From a checkpoint of a small image diffusion model: trained on telescope images of galaxies (Galaxy Zoo DECaLS).
Rows from block 6, named by matrix and row number. Each number is 50 + 15 x the weight over the matrix's rms, rounded and kept within 0 to 99. All counts start at 0.
# short0: shortcut pointwise conv (model.decb.0.0.short.0.weight, 96x192x1x1, standardized in use), inputs 0-95
short0.1:56 44 60 47 43 41 56 50 54 48 54 44 56 47 58 35 40 41 34 45 55 41 57 35 47 43 59 61 51 58 57 45 53 48 43 59 35 50 52 55 38 43 51 38 51 57 50 52 47 53 48 46 44 59 59 31 26 45 48 53 55 38 46 50 57 39 49 36 55 50 47 41 47 54 34 52 45 48 51 49 49 52 53 29 60 31 28 39 45 45 46 52 46 45 43 58
short0.2:74 46 56 58 60 45 49 49 62 53 79 61 56 59 47 61 45 60 61 58 71 48 37 76 58 57 44 50 51 40 60 50 40 54 51 62 49 51 56 64 67 74 42 53 52 36 40 58 45 52 36 48 52 73 64 50 60 77 51 39 55 62 65 49 53 46 51 44 52 56 41 53 44 46 31 56 47 39 58 52 33 51 69 51 36 48 43 48 62 63 44 51 70 42 46 56
short0.3:43 54 74 61 54 54 56 48 52 45 66 48 47 54 53 49 45 44 57 56 68 51 74 53 64 61 35 39 41 61 46 44 51 52 54 52 64 50 39 56 59 59 54 64 50 46 43 42 40 43 62 46 56 55 51 43 60 45 67 40 51 48 43 41 58 55 50 55 54 45 48 50 55 45 57 41 53 43 60 44 49 40 55 52 50 37 57 37 58 61 40 44 56 49 43 47
short0.4:37 43 48 54 48 63 40 46 48 45 47 54 43 59 57 57 46 45 41 42 32 43 40 33 48 24 48 44 42 50 42 46 56 50 37 54 52 39 41 41 45 52 62 28 32 52 61 55 48 40 36 50 53 63 56 50 30 42 42 44 43 46 48 57 44 53 44 53 39 52 34 42 45 43 43 45 47 41 51 42 42 46 39 58 35 51 37 37 50 53 52 53 57 44 36 54
short0.5:47 33 08 63 38 47 39 42 45 78 39 64 54 76 32 40 34 54 57 36 69 44 64 75 42 59 43 47 50 63 44 45 37 36 54 56 44 57 42 56 51 42 39 83 51 51 29 53 52 43 55 49 59 51 61 57 45 51 55 43 50 49 66 54 62 42 16 62 38 49 56 51 43 45 43 50 52 32 38 44 30 58 79 47 40 46 33 67 37 37 50 40 51 45 59 41
short0.6:60 54 52 59 39 58 68 57 59 48 53 51 42 59 42 39 32 50 56 61 47 55 45 57 46 38 48 53 34 41 57 44 57 53 51 51 60 52 48 38 56 40 57 39 49 47 49 43 57 34 61 42 57 48 46 50 40 53 56 53 45 54 40 44 44 57 69 54 54 58 56 60 55 41 48 41 46 47 48 27 48 43 43 30 54 53 57 55 42 52 44 44 52 63 53 57
short0.7:47 52 49 58 46 53 51 33 73 61 65 74 41 55 59 31 34 38 46 58 27 44 47 32 47 47 46 36 37 40 51 37 64 68 42 45 52 44 27 50 55 45 63 37 39 38 43 44 72 45 56 42 64 52 58 58 37 51 36 56 33 54 46 52 53 55 53 42 44 49 41 52 51 35 57 41 42 54 51 45 50 47 41 49 41 26 37 58 35 32 32 27 65 59 48 51
short0.8:68 31 38 57 84 50 45 35 53 59 33 54 60 49 42 77 45 67 42 44 51 53 48 70 72 53 44 44 65 43 60 63 35 45 53 49 51 43 77 50 36 71 39 56 71 74 43 54 48 59 55 65 51 51 19 62 63 57 52 37 75 43 63 38 57 33 52 45 30 44 46 47 54 51 46 60 42 46 36 49 44 59 70 27 45 65 22 33 60 39 47 57 36 45 44 57
short0.9:60 54 67 42 43 52 46 35 72 65 60 54 60 55 54 34 50 71 64 58 50 46 50 45 52 39 46 56 40 50 51 63 42 37 52 68 50 56 49 47 50 63 48 38 64 59 66 49 43 53 45 65 46 62 67 54 48 46 40 55 58 60 59 49 53 46 61 54 59 46 46 43 46 42 63 46 39 65 42 61 49 61 56 47 52 55 63 56 55 59 44 39 81 40 51 43
short0.10:43 60 51 26 59 42 37 46 58 48 62 71 53 49 58 51 50 42 48 46 41 40 50 45 69 64 59 57 51 58 57 52 54 44 48 49 49 37 47 42 48 49 53 50 53 61 53 55 45 53 62 56 51 52 54 41 43 36 45 56 49 51 47 58 51 47 58 47 43 41 30 42 47 40 67 49 57 57 37 53 45 51 58 56 44 42 54 53 52 53 56 61 56 42 62 43
short0.11:50 59 63 63 36 44 59 39 30 46 47 72 64 82 44 35 66 46 59 59 30 43 55 16 26 49 37 23 49 39 45 41 56 47 45 40 50 55 44 46 47 57 59 24 13 41 60 26 57 20 58 48 68 71 45 58 53 44 73 58 40 57 39 54 45 75 55 81 55 38 25 43 49 56 64 44 66 47 73 67 52 46 53 35 30 52 98 75 49 46 33 40 56 54 45 53
short0.12:46 62 58 55 64 58 46 33 45 38 69 49 55 49 51 69 48 40 48 43 25 61 68 40 23 44 41 42 47 37 58 43 34 52 39 40 47 51 32 56 40 43 64 34 52 50 57 54 58 44 49 56 47 35 47 68 36 52 26 41 35 58 54 59 50 52 37 51 45 47 30 35 58 60 61 55 35 75 46 59 45 54 87 60 59 65 41 57 48 38 59 49 68 70 43 50
short0.13:69 73 13 58 66 51 36 45 37 39 32 39 41 49 51 71 56 58 43 68 62 61 42 53 65 54 51 47 57 50 31 64 46 61 47 60 44 55 38 56 49 50 45 48 41 40 44 52 33 58 58 64 52 27 38 58 65 60 53 40 62 56 54 48 73 49 67 29 61 48 41 48 52 62 56 43 48 43 52 60 23 38 44 52 49 66 38 74 45 56 55 53 56 50 27 72
short0.14:70 81 43 57 68 28 53 50 38 51 54 44 57 55 59 49 52 29 45 40 52 64 72 65 74 40 63 47 45 59 59 59 52 72 40 20 48 60 29 56 54 62 37 57 34 41 47 65 54 63 43 54 51 29 64 44 50 50 58 55 47 50 42 60 69 68 22 25 43 43 60 55 48 54 33 37 28 51 56 57 46 55 45 47 61 71 70 43 35 58 69 49 39 58 27 61
short0.15:52 62 44 53 60 33 42 56 57 50 64 74 57 42 55 50 30 42 46 58 42 43 89 39 41 58 49 42 39 57 51 58 25 58 58 48 45 32 29 43 72 47 45 44 38 35 51 48 30 46 58 44 61 74 50 64 52 59 34 44 47 47 60 43 61 45 60 69 58 41 34 52 62 39 82 45 62 67 68 44 21 48 67 63 16 37 79 59 41 56 37 57 57 56 36 51
short0.16:47 48 52 41 46 43 38 49 39 54 48 40 58 42 61 51 52 61 49 46 45 48 52 50 46 51 55 50 64 56 52 53 45 47 48 46 47 46 52 56 46 49 47 44 51 63 51 53 54 58 41 50 38 51 54 56 53 53 48 52 64 41 61 43 51 50 50 48 53 48 49 42 52 65 49 56 51 60 48 59 50 62 51 44 50 50 57 56 55 54 53 52 54 44 43 51
short0.17:64 49 55 65 59 43 53 50 48 62 70 43 55 64 54 47 32 42 60 41 71 42 45 80 43 53 48 64 56 47 72 67 49 73 29 47 36 39 38 62 41 56 54 54 45 33 45 54 48 53 31 57 59 44 56 97 56 50 35 60 52 50 73 48 70 37 49 27 63 65 53 56 30 45 53 40 40 52 24 29 53 59 53 42 28 09 19 37 39 42 50 41 68 54 75 59
short0.18:47 54 58 53 38 58 39 39 46 33 43 69 48 45 63 43 39 58 35 51 21 42 38 23 07 60 46 41 51 52 54 50 58 68 44 40 55 58 50 48 54 16 44 27 40 67 51 57 67 31 48 31 49 87 51 58 32 68 55 64 45 44 51 52 64 71 70 67 72 57 46 64 49 56 35 38 33 36 40 44 39 26 46 41 64 84 63 57 56 49 33 38 59 52 87 55
short0.19:28 45 51 53 48 53 50 52 40 37 44 27 39 48 60 40 73 58 44 44 35 51 46 57 53 54 56 55 53 74 37 55 46 67 49 46 50 43 58 59 39 40 43 53 49 50 43 61 80 47 33 49 47 26 47 40 55 46 26 62 42 46 48 62 34 55 54 61 50 43 49 54 51 48 51 59 45 40 47 45 57 62 39 48 57 49 50 27 50 49 56 63 32 58 52 50
short0.20:49 41 51 47 55 46 37 47 43 44 52 42 62 47 47 65 57 60 44 52 49 50 57 48 41 56 58 49 60 58 46 51 51 51 49 48 45 48 54 66 42 55 36 47 54 66 46 52 44 63 55 47 45 52 53 55 49 54 53 43 68 43 63 49 56 44 50 50 49 43 43 43 44 56 49 47 47 51 47 56 50 60 56 45 51 46 57 53 59 47 43 51 50 48 50 57
short0.21:63 37 50 55 25 48 57 75 62 51 45 45 53 68 61 36 54 59 52 40 43 47 45 77 64 50 61 49 57 50 55 59 50 54 43 40 55 43 60 61 43 48 64 64 58 60 40 63 62 53 48 43 62 33 52 33 48 59 72 56 51 45 52 67 29 66 67 55 54 46 45 52 68 64 53 59 58 37 42 54 54 53 37 56 67 67 56 38 42 57 39 53 40 50 63 51
short0.22:53 60 14 72 57 60 35 48 43 58 23 38 54 60 33 35 45 49 59 31 78 54 57 71 35 39 56 46 51 34 46 68 63 54 27 52 51 47 49 42 47 49 68 60 62 53 46 49 58 49 36 59 63 51 30 46 51 41 48 55 53 52 56 62 54 44 42 40 48 56 58 45 42 39 66 55 33 41 36 34 51 49 39 71 50 57 31 20 52 49 61 52 61 46 50 43
short0.23:49 82 72 69 56 51 57 30 54 28 56 42 56 46 42 47 60 61 48 54 56 48 53 46 59 40 57 42 50 34 61 54 67 55 26 25 66 44 54 33 45 49 59 36 67 76 67 50 63 54 38 72 52 31 53 38 40 37 42 70 59 65 39 44 54 76 51 70 61 55 65 55 54 39 39 51 31 45 32 51 63 37 20 55 83 54 82 30 56 65 43 59 44 68 51 58
short0.24:34 55 70 45 66 48 43 44 58 54 50 56 53 51 54 60 63 53 48 53 46 50 58 44 48 48 57 54 50 46 44 55 51 47 42 33 45 51 56 57 43 49 46 37 57 59 47 55 46 40 53 64 51 49 47 61 60 49 46 50 55 55 52 57 42 49 60 60 48 50 34 50 50 50 67 59 37 54 52 46 53 47 51 46 55 49 51 40 50 52 63 59 53 54 43 62
short0.25:43 49 83 39 49 61 51 60 46 40 51 53 43 39 39 41 57 63 59 56 41 50 37 31 62 38 45 50 37 68 60 37 49 36 50 57 53 50 50 54 54 40 56 42 50 70 62 52 58 49 42 47 66 35 60 26 66 61 52 66 49 57 49 50 66 65 72 79 66 60 69 56 48 53 57 67 68 65 50 57 61 57 44 29 74 68 59 68 55 58 58 37 54 39 38 58
short0.26:67 63 49 50 73 53 46 38 62 54 48 55 53 68 45 58 42 47 60 56 60 50 39 40 67 44 44 47 48 45 45 65 67 66 65 65 56 57 56 49 64 54 50 51 44 49 62 50 40 36 59 64 56 58 51 58 58 43 61 52 50 65 40 47 61 60 44 56 46 54 57 57 47 41 58 45 47 53 66 46 41 48 46 65 53 48 48 43 59 50 49 56 44 47 52 51
short0.27:69 27 52 47 60 42 49 25 55 38 42 57 52 35 47 59 33 27 54 46 47 48 43 32 44 39 48 47 38 43 56 32 71 40 37 51 45 43 41 52 37 59 52 15 52 56 54 45 56 51 42 55 52 51 75 61 43 52 48 45 48 34 45 54 52 43 39 62 35 50 50 43 57 31 42 64 26 60 52 45 71 59 46 41 53 54 43 29 32 29 53 32 29 46 44 47
short0.28:60 42 41 46 62 42 51 67 64 46 72 53 30 38 44 52 51 43 54 53 36 61 38 42 35 35 50 34 39 53 39 39 54 38 52 55 66 58 57 45 53 45 41 49 47 46 62 49 54 37 47 47 64 53 61 64 36 57 38 42 51 52 41 58 48 57 55 60 47 48 48 59 59 45 60 46 57 44 56 44 53 52 51 58 55 46 63 39 54 36 52 52 37 35 63 40
short0.29:54 56 27 51 52 50 47 55 53 44 51 59 55 31 51 50 26 48 52 48 48 44 56 42 50 48 51 41 47 45 65 47 46 45 54 43 45 49 41 49 53 36 58 44 58 58 45 51 62 50 46 53 53 63 71 48 54 61 52 44 40 48 57 45 59 49 52 52 55 47 41 47 48 52 55 49 61 47 56 54 50 53 43 54 42 57 54 50 58 67 53 39 52 49 43 48
short0.30:26 38 63 39 29 52 53 44 57 52 33 47 44 41 37 43 55 58 44 59 64 52 42 52 52 49 60 65 53 56 51 52 57 47 54 52 55 43 52 27 61 59 47 39 47 33 60 58 60 49 55 37 44 36 42 24 44 33 56 38 33 44 41 49 17 68 59 58 51 43 55 49 42 33 36 49 32 42 51 40 43 54 56 26 70 65 36 45 48 59 62 70 40 56 56 50
short0.31:55 52 41 62 47 62 46 28 52 66 36 40 55 36 34 52 17 33 63 48 57 47 51 43 56 42 45 44 40 43 58 52 46 55 48 49 43 51 34 51 57 65 43 67 40 50 34 51 37 45 39 41 46 45 38 48 49 45 49 34 51 49 41 43 57 43 38 30 45 55 53 45 44 37 52 44 21 48 44 40 46 44 54 48 78 24 42 32 53 52 62 51 58 57 44 53
short0.32:51 48 50 42 56 38 42 54 45 52 59 50 60 42 56 59 51 57 43 40 39 35 51 42 40 53 49 51 64 50 48 44 32 31 51 46 46 53 52 56 39 45 54 44 57 68 59 54 50 57 38 55 51 46 60 56 52 41 41 43 71 40 62 51 62 34 40 57 52 35 40 42 44 52 59 50 53 58 49 59 57 53 51 47 42 43 71 44 53 42 63 52 48 37 41 65
short0.33:46 43 26 55 27 65 51 48 31 55 50 51 47 49 32 61 24 45 53 47 37 55 47 42 51 33 51 58 50 45 40 41 40 38 34 53 46 49 17 44 41 44 62 58 37 44 53 60 48 34 37 44 42 23 34 26 40 36 59 62 46 46 37 52 35 19 48 32 54 51 74 54 70 57 41 58 40 64 49 55 54 51 57 55 43 70 54 39 54 44 49 65 64 51 54 45
short0.34:57 42 72 59 44 34 48 42 47 54 65 46 45 69 58 43 54 39 43 36 45 51 54 48 48 60 50 52 48 40 35 47 56 60 49 49 50 63 52 60 41 51 44 53 33 40 46 56 53 47 43 53 44 33 44 48 41 32 60 46 51 55 40 46 43 49 34 58 49 47 47 51 42 41 37 45 27 42 47 43 51 47 45 56 39 60 57 24 48 37 62 56 59 51 44 47
short0.35:56 34 37 49 36 56 57 57 49 56 32 55 49 59 64 35 47 49 53 70 34 49 47 43 40 56 66 74 54 56 39 46 42 39 48 65 42 70 42 40 55 44 52 56 26 22 57 58 61 37 44 48 53 12 55 25 37 53 65 65 38 44 57 43 45 34 17 34 46 47 71 57 54 54 49 49 53 48 45 42 62 54 76 60 41 87 56 60 48 64 60 54 48 44 56 42
short0.36:42 58 80 55 68 36 42 41 52 49 71 60 56 38 46 62 47 64 54 46 83 48 56 62 32 24 47 53 41 38 60 69 65 34 56 35 53 51 73 38 47 47 60 72 77 47 51 60 60 66 49 45 55 36 45 44 47 35 72 47 43 48 50 50 36 56 58 59 59 44 19 57 42 52 55 57 49 32 45 38 58 33 63 42 40 18 53 24 69 58 44 56 47 42 59 48
short0.37:64 63 57 45 59 66 55 61 59 48 34 47 30 50 46 34 43 53 53 50 44 68 34 46 50 30 64 49 44 47 53 48 52 46 58 61 59 52 55 31 46 50 53 36 56 51 63 45 42 38 51 50 42 43 39 46 45 50 47 56 40 64 43 52 32 57 65 51 56 57 63 58 47 45 48 57 40 47 49 35 54 45 34 43 77 69 37 54 50 48 52 48 51 43 60 38
short0.38:49 41 45 46 70 33 34 44 48 53 49 52 64 50 58 44 51 56 58 43 65 39 53 61 45 43 53 54 62 28 59 52 33 40 48 41 52 36 61 61 47 52 58 61 56 54 49 61 44 56 33 58 50 45 49 75 53 50 40 42 65 45 67 47 50 44 42 48 54 43 48 40 37 54 44 63 57 57 34 55 47 60 42 48 42 42 42 41 50 53 48 46 49 41 54 43
short0.39:30 51 58 66 56 46 42 65 48 47 82 72 49 44 42 45 72 44 44 53 46 52 63 41 38 45 47 44 48 67 25 28 28 31 52 64 50 57 52 57 38 34 48 52 50 44 68 47 55 50 50 60 52 43 41 53 38 30 21 49 47 61 36 59 42 58 36 74 40 48 39 43 50 58 62 54 55 50 54 51 33 43 58 71 32 32 77 38 53 37 54 57 31 42 46 41
short0.40:55 58 58 60 68 50 51 35 54 49 62 54 63 44 36 61 46 26 43 49 52 46 57 45 40 61 40 40 35 38 41 50 52 38 46 49 52 58 49 28 53 69 41 41 50 51 50 38 56 42 48 54 56 43 64 62 37 51 46 57 54 65 46 45 61 55 32 58 58 48 63 65 43 38 29 44 26 51 57 39 60 45 46 51 73 36 45 34 49 41 42 45 36 59 48 39
short0.41:53 62 45 51 62 42 31 16 53 57 56 62 56 38 63 32 45 45 40 41 45 40 52 52 44 46 43 47 43 46 64 54 29 72 65 45 45 47 52 37 42 59 56 48 70 48 70 47 68 54 33 51 60 38 71 72 53 32 30 54 54 41 52 43 42 55 27 44 43 47 49 54 41 58 37 56 38 40 37 46 30 67 54 56 47 39 45 36 49 58 53 57 45 64 75 42
short0.42:69 54 32 77 48 58 54 72 55 62 50 55 60 46 55 44 36 57 51 60 74 49 54 60 40 60 58 49 60 57 65 39 37 49 57 53 38 65 46 52 55 48 58 50 68 37 44 49 57 56 44 49 45 43 57 51 37 54 74 69 48 52 50 47 66 45 06 38 45 47 56 52 50 46 56 52 40 49 62 48 57 64 65 48 34 38 63 53 50 40 53 45 61 59 50 45
short0.43:38 66 52 58 54 64 43 49 49 43 42 34 41 46 44 59 43 53 46 45 46 51 71 39 39 52 46 35 59 57 37 40 46 51 48 52 45 57 46 36 37 41 53 42 58 64 59 44 55 43 55 45 47 47 60 71 57 47 39 50 51 56 49 40 53 49 36 50 39 43 56 49 56 58 53 51 45 52 38 49 44 54 53 64 71 42 70 55 50 46 46 50 62 46 54 50
short0.44:56 62 49 58 60 48 53 79 47 73 47 64 45 43 63 52 50 57 35 48 48 52 65 43 37 41 55 49 51 50 57 64 62 64 55 59 56 62 48 49 54 40 34 46 71 60 59 42 44 41 59 41 37 43 45 46 50 55 33 58 58 58 56 55 60 61 34 50 71 49 69 46 62 52 77 52 66 59 59 60 51 59 82 51 40 51 67 67 52 37 49 51 47 33 69 33
short0.45:60 26 45 46 42 48 48 45 55 39 49 48 53 41 48 57 39 54 56 70 38 45 35 37 38 41 60 51 52 35 37 50 68 27 35 50 51 52 59 51 53 50 50 50 46 58 41 54 49 58 49 36 47 55 70 42 21 54 51 44 51 41 58 49 58 37 52 46 53 41 57 46 67 54 55 49 26 55 47 68 69 63 62 38 49 46 58 48 54 40 54 46 66 49 46 62
short0.46:57 65 51 65 52 49 59 51 52 49 63 54 57 56 39 63 57 50 47 49 67 54 57 63 33 59 46 44 55 59 50 46 51 48 44 59 42 53 34 46 49 52 35 49 47 39 47 43 58 48 51 47 48 41 58 47 32 49 55 50 54 55 53 53 43 58 28 50 41 49 59 56 43 43 33 37 48 56 34 54 44 45 63 56 36 44 34 44 51 44 47 50 53 65 32 47
short0.47:66 55 45 52 49 47 56 53 52 48 54 43 39 59 44 65 34 42 48 47 53 52 43 58 64 48 38 35 45 51 49 45 54 61 57 53 60 56 46 36 56 50 50 57 45 42 45 46 55 53 60 48 57 59 40 67 61 48 54 32 40 56 42 44 42 62 51 55 47 60 51 58 56 43 44 49 44 39 51 33 37 41 43 58 41 39 58 43 54 53 44 40 62 56 38 48
short0.48:64 53 60 47 56 45 55 39 62 70 46 60 62 54 55 41 46 56 46 43 60 46 58 66 59 72 55 62 53 44 52 60 45 61 44 46 36 53 51 38 45 59 40 67 61 44 44 55 58 48 45 57 49 47 56 34 58 45 57 55 59 49 51 47 46 42 40 18 50 45 60 41 37 52 43 60 49 43 44 50 38 55 52 39 52 42 38 41 37 43 49 52 59 47 50 49
short0.49:44 73 54 65 60 54 41 35 46 50 55 61 61 34 64 74 32 64 22 45 71 56 71 42 47 52 57 46 44 43 48 46 50 57 76 62 36 68 43 52 44 65 39 36 57 48 52 46 46 56 40 38 61 66 46 88 58 44 39 51 56 36 41 47 50 48 61 46 43 45 76 59 49 42 52 55 27 57 50 67 33 39 61 57 55 34 44 20 54 48 44 73 57 46 80 62
short0.50:44 50 60 59 84 49 45 27 49 68 49 61 73 48 32 72 55 47 49 55 30 52 52 77 57 32 50 54 59 39 37 50 28 49 63 53 53 65 39 41 40 79 52 64 87 55 61 50 46 55 43 67 41 55 39 68 40 36 54 62 56 64 44 51 65 37 26 55 42 41 79 44 51 57 28 61 12 34 48 63 29 63 58 51 49 65 65 51 51 55 39 43 72 56 73 46
short0.51:49 37 71 44 13 66 57 62 60 76 36 49 56 30 75 42 29 58 59 70 28 50 60 41 17 52 69 39 40 33 42 35 30 31 67 62 63 56 57 63 35 50 57 28 37 40 64 41 59 59 38 45 55 62 52 64 29 58 47 56 52 38 44 52 62 60 44 54 52 52 65 59 47 51 25 59 56 50 52 56 73 44 52 45 50 58 29 39 72 52 52 59 48 27 74 45
short0.52:58 54 52 53 48 59 62 65 55 55 58 51 30 59 49 53 49 46 53 59 43 62 35 47 61 49 43 45 29 51 47 44 56 49 53 59 54 52 48 46 56 47 60 56 45 40 60 44 39 36 52 55 57 50 41 42 47 50 51 51 36 55 37 48 52 56 49 50 49 56 52 60 48 38 52 46 47 49 56 48 45 47 41 50 48 44 57 52 53 50 50 53 57 57 46 43
short0.53:48 55 65 44 31 39 48 50 58 54 50 50 44 59 56 63 43 42 49 66 36 45 52 48 31 50 44 50 43 36 40 68 38 38 55 48 45 57 40 36 43 60 68 62 22 38 39 58 53 52 45 38 55 55 61 57 28 52 39 67 53 55 51 46 53 52 37 32 34 47 33 49 53 44 31 46 65 34 53 56 60 53 55 50 52 59 57 35 60 47 54 67 46 38 51 52
short0.54:53 47 41 47 61 32 50 41 49 59 36 55 51 59 49 42 59 48 44 33 61 48 49 60 52 57 50 55 53 39 53 60 58 52 46 37 49 44 49 64 52 49 58 61 46 42 48 51 49 53 46 50 53 53 48 32 64 46 44 54 55 57 61 54 46 50 43 41 52 51 42 50 43 47 47 49 49 49 50 44 60 55 55 48 34 43 37 50 42 48 57 52 66 54 44 61
short0.55:46 49 38 49 38 41 49 63 49 62 53 50 63 56 54 49 49 36 51 45 68 53 63 64 59 44 47 48 50 44 47 58 44 43 62 46 59 38 41 53 54 56 34 64 47 47 29 48 43 48 52 42 59 69 43 43 68 59 51 51 46 46 56 43 54 42 57 40 45 46 40 55 60 47 56 39 61 51 51 59 45 43 58 53 32 44 54 57 56 48 54 51 63 52 37 54
short0.56:49 29 39 54 32 42 55 38 45 32 45 24 56 60 44 49 52 62 43 52 54 49 63 60 50 59 54 51 66 62 55 65 44 42 47 46 50 38 52 69 47 43 51 42 47 58 42 48 50 61 52 44 51 58 44 57 57 50 44 48 54 37 48 47 50 49 55 52 50 53 41 42 56 69 39 49 57 60 42 61 48 53 49 39 41 40 37 56 46 59 48 51 53 53 26 65
short0.57:53 53 42 57 60 62 61 41 68 56 50 71 51 51 34 74 63 44 52 57 53 51 58 46 47 54 45 54 50 52 46 51 51 63 61 59 53 52 45 50 54 67 43 44 47 49 50 48 49 50 47 63 48 65 43 63 50 57 48 35 50 54 55 48 47 57 53 45 52 58 42 55 57 46 64 47 57 42 58 47 38 55 69 57 49 59 57 55 54 52 48 47 52 53 57 38
short0.58:47 47 56 56 57 54 45 46 56 38 61 37 53 43 42 80 52 47 56 45 53 58 53 43 44 52 34 34 49 52 38 44 58 63 29 51 47 57 45 46 57 51 55 42 35 52 54 50 50 48 55 50 55 64 49 50 43 54 52 35 52 56 50 47 42 54 63 40 50 50 44 50 64 45 51 42 43 53 51 67 63 51 52 37 37 40 40 45 47 32 51 56 71 52 48 52
short0.59:66 44 09 52 47 50 44 18 31 43 41 43 47 58 58 85 67 62 49 45 49 44 21 42 66 46 47 47 50 76 47 42 38 42 72 61 47 44 51 36 53 41 64 53 69 45 52 55 49 44 44 38 54 50 42 79 57 48 30 45 59 53 63 63 61 40 44 65 41 46 44 40 52 50 55 44 65 36 52 36 47 37 43 45 69 23 64 55 46 57 43 48 51 58 54 52
short0.60:47 57 43 37 31 51 53 59 55 43 47 38 59 60 46 48 52 51 37 43 49 45 53 60 46 45 59 69 60 56 36 62 30 28 49 55 38 48 52 65 43 48 42 50 56 55 58 52 28 58 37 54 35 38 62 51 42 44 41 55 52 58 58 55 57 39 39 55 52 44 65 49 43 66 61 51 61 57 48 61 50 58 49 35 56 39 60 46 57 62 46 48 50 40 52 42
short0.61:45 56 51 44 61 61 60 48 44 44 50 67 41 57 34 43 54 62 31 46 64 51 51 80 61 57 49 47 27 44 66 35 50 80 46 51 40 49 60 59 51 57 37 57 50 74 34 41 62 37 62 50 63 47 57 47 47 48 33 39 48 56 47 60 30 53 32 54 54 45 38 52 61 37 39 60 19 46 49 50 35 46 71 35 36 52 20 52 46 57 44 45 57 76 44 52
short0.62:72 37 34 53 44 53 50 48 51 51 47 61 52 46 46 60 30 50 55 64 66 48 52 47 54 62 42 41 54 66 54 49 65 52 73 66 55 57 46 54 62 50 57 53 52 50 43 56 73 47 55 49 54 65 46 48 46 59 61 39 37 41 43 37 51 54 44 52 38 57 37 58 59 45 44 39 56 46 49 55 55 42 70 50 30 58 23 54 53 63 51 40 38 47 44 48
short0.63:50 50 51 63 47 53 55 55 43 50 60 43 38 61 47 54 62 41 57 55 67 47 55 41 71 58 46 46 44 67 41 58 57 74 57 54 62 44 46 51 51 52 50 72 43 32 52 50 46 50 50 51 49 48 38 44 70 47 50 45 33 66 34 44 44 64 53 55 42 52 54 46 56 49 50 35 44 52 51 36 52 51 57 47 39 41 47 44 56 51 53 48 60 60 38 46
short0.64:53 58 44 44 57 44 43 33 44 43 44 38 42 51 45 45 56 39 49 40 51 48 50 51 55 53 45 49 44 45 31 66 49 41 44 47 47 43 52 41 41 56 41 48 46 48 44 51 56 50 46 61 41 58 42 54 61 35 46 48 43 56 42 48 36 41 46 39 49 47 37 49 48 56 53 47 47 46 47 45 43 48 45 51 45 55 28 35 39 48 46 51 51 44 54 52
short0.65:58 67 52 68 56 71 54 47 56 60 57 71 58 36 68 72 33 45 44 64 62 59 61 47 61 68 62 53 68 48 41 59 56 53 65 47 47 51 53 59 48 47 44 48 65 55 48 50 74 52 50 59 53 58 67 39 63 60 52 63 54 43 50 58 41 51 48 51 60 55 40 66 51 52 88 60 74 59 58 68 49 52 53 44 55 78 65 53 58 56 47 44 75 45 52 57
short0.66:42 45 58 50 53 72 51 37 45 36 58 57 55 37 43 62 66 51 47 68 40 42 54 28 49 40 62 32 62 69 44 56 39 36 38 56 62 42 54 47 58 49 60 30 62 58 52 43 43 52 55 54 47 63 53 54 48 52 55 57 30 55 52 49 65 54 64 72 38 42 59 50 56 45 68 48 27 69 49 52 49 49 63 49 66 23 35 70 53 57 44 56 51 53 47 50
short0.67:34 40 47 31 45 44 46 52 54 44 52 56 63 38 47 53 51 59 53 49 37 48 54 48 47 61 60 54 65 53 55 49 46 48 51 43 38 43 45 61 52 50 45 43 42 64 39 52 49 63 45 49 48 49 54 51 47 59 43 46 54 42 55 48 47 43 52 47 57 44 47 50 53 55 51 58 50 62 43 66 43 59 57 51 47 67 48 66 55 60 54 48 49 62 55 57
short0.68:64 46 56 50 50 55 55 45 54 45 49 52 57 61 41 64 47 52 50 62 46 57 38 44 56 47 44 43 41 51 57 34 49 45 54 54 69 65 39 50 59 48 66 55 55 61 48 44 51 42 55 37 52 38 47 47 47 50 58 47 49 48 42 53 48 53 50 66 45 60 50 55 57 38 43 56 35 50 54 49 49 42 53 48 70 49 70 55 66 56 50 45 51 44 49 41
short0.69:55 52 60 45 51 56 46 50 47 53 54 55 54 44 63 50 55 60 47 46 59 47 55 40 47 55 61 58 51 60 46 49 59 53 46 41 48 40 60 54 37 51 43 50 44 54 63 58 50 59 44 61 46 57 60 54 55 50 48 61 53 51 60 50 43 42 47 39 49 48 56 53 50 50 40 55 36 66 40 54 46 55 51 50 54 49 22 54 48 46 57 52 53 58 57 66
short0.70:47 50 50 55 49 50 41 44 54 56 17 59 42 49 67 30 72 42 33 48 45 39 53 19 76 43 50 60 41 43 49 37 46 54 49 54 51 39 52 30 44 47 41 41 66 44 47 41 56 43 51 41 46 51 45 27 62 56 61 46 44 44 38 44 53 45 43 61 44 42 57 47 52 40 62 59 31 44 56 50 31 44 51 54 57 16 52 58 54 32 31 67 23 54 19 68
short0.71:33 53 36 21 62 42 52 70 31 44 52 86 46 38 41 77 61 62 61 42 30 47 28 36 48 37 59 43 54 40 44 60 50 37 63 44 47 44 49 49 62 51 70 30 25 41 43 49 33 57 71 53 52 73 16 62 66 51 70 42 39 43 40 39 50 46 70 28 50 44 55 56 57 41 73 44 59 72 49 56 62 46 61 62 28 70 34 82 54 36 43 47 68 54 61 47
short0.72:53 48 48 47 54 50 55 56 56 55 50 57 57 59 56 58 69 46 47 46 43 56 52 38 47 52 67 59 58 53 40 50 58 52 53 53 50 51 63 53 44 48 51 52 50 51 53 60 57 55 41 43 46 44 61 46 58 42 53 51 49 56 50 60 51 52 46 45 47 53 55 54 50 54 54 51 47 51 46 59 48 55 54 48 47 47 56 40 39 52 56 60 60 44 50 60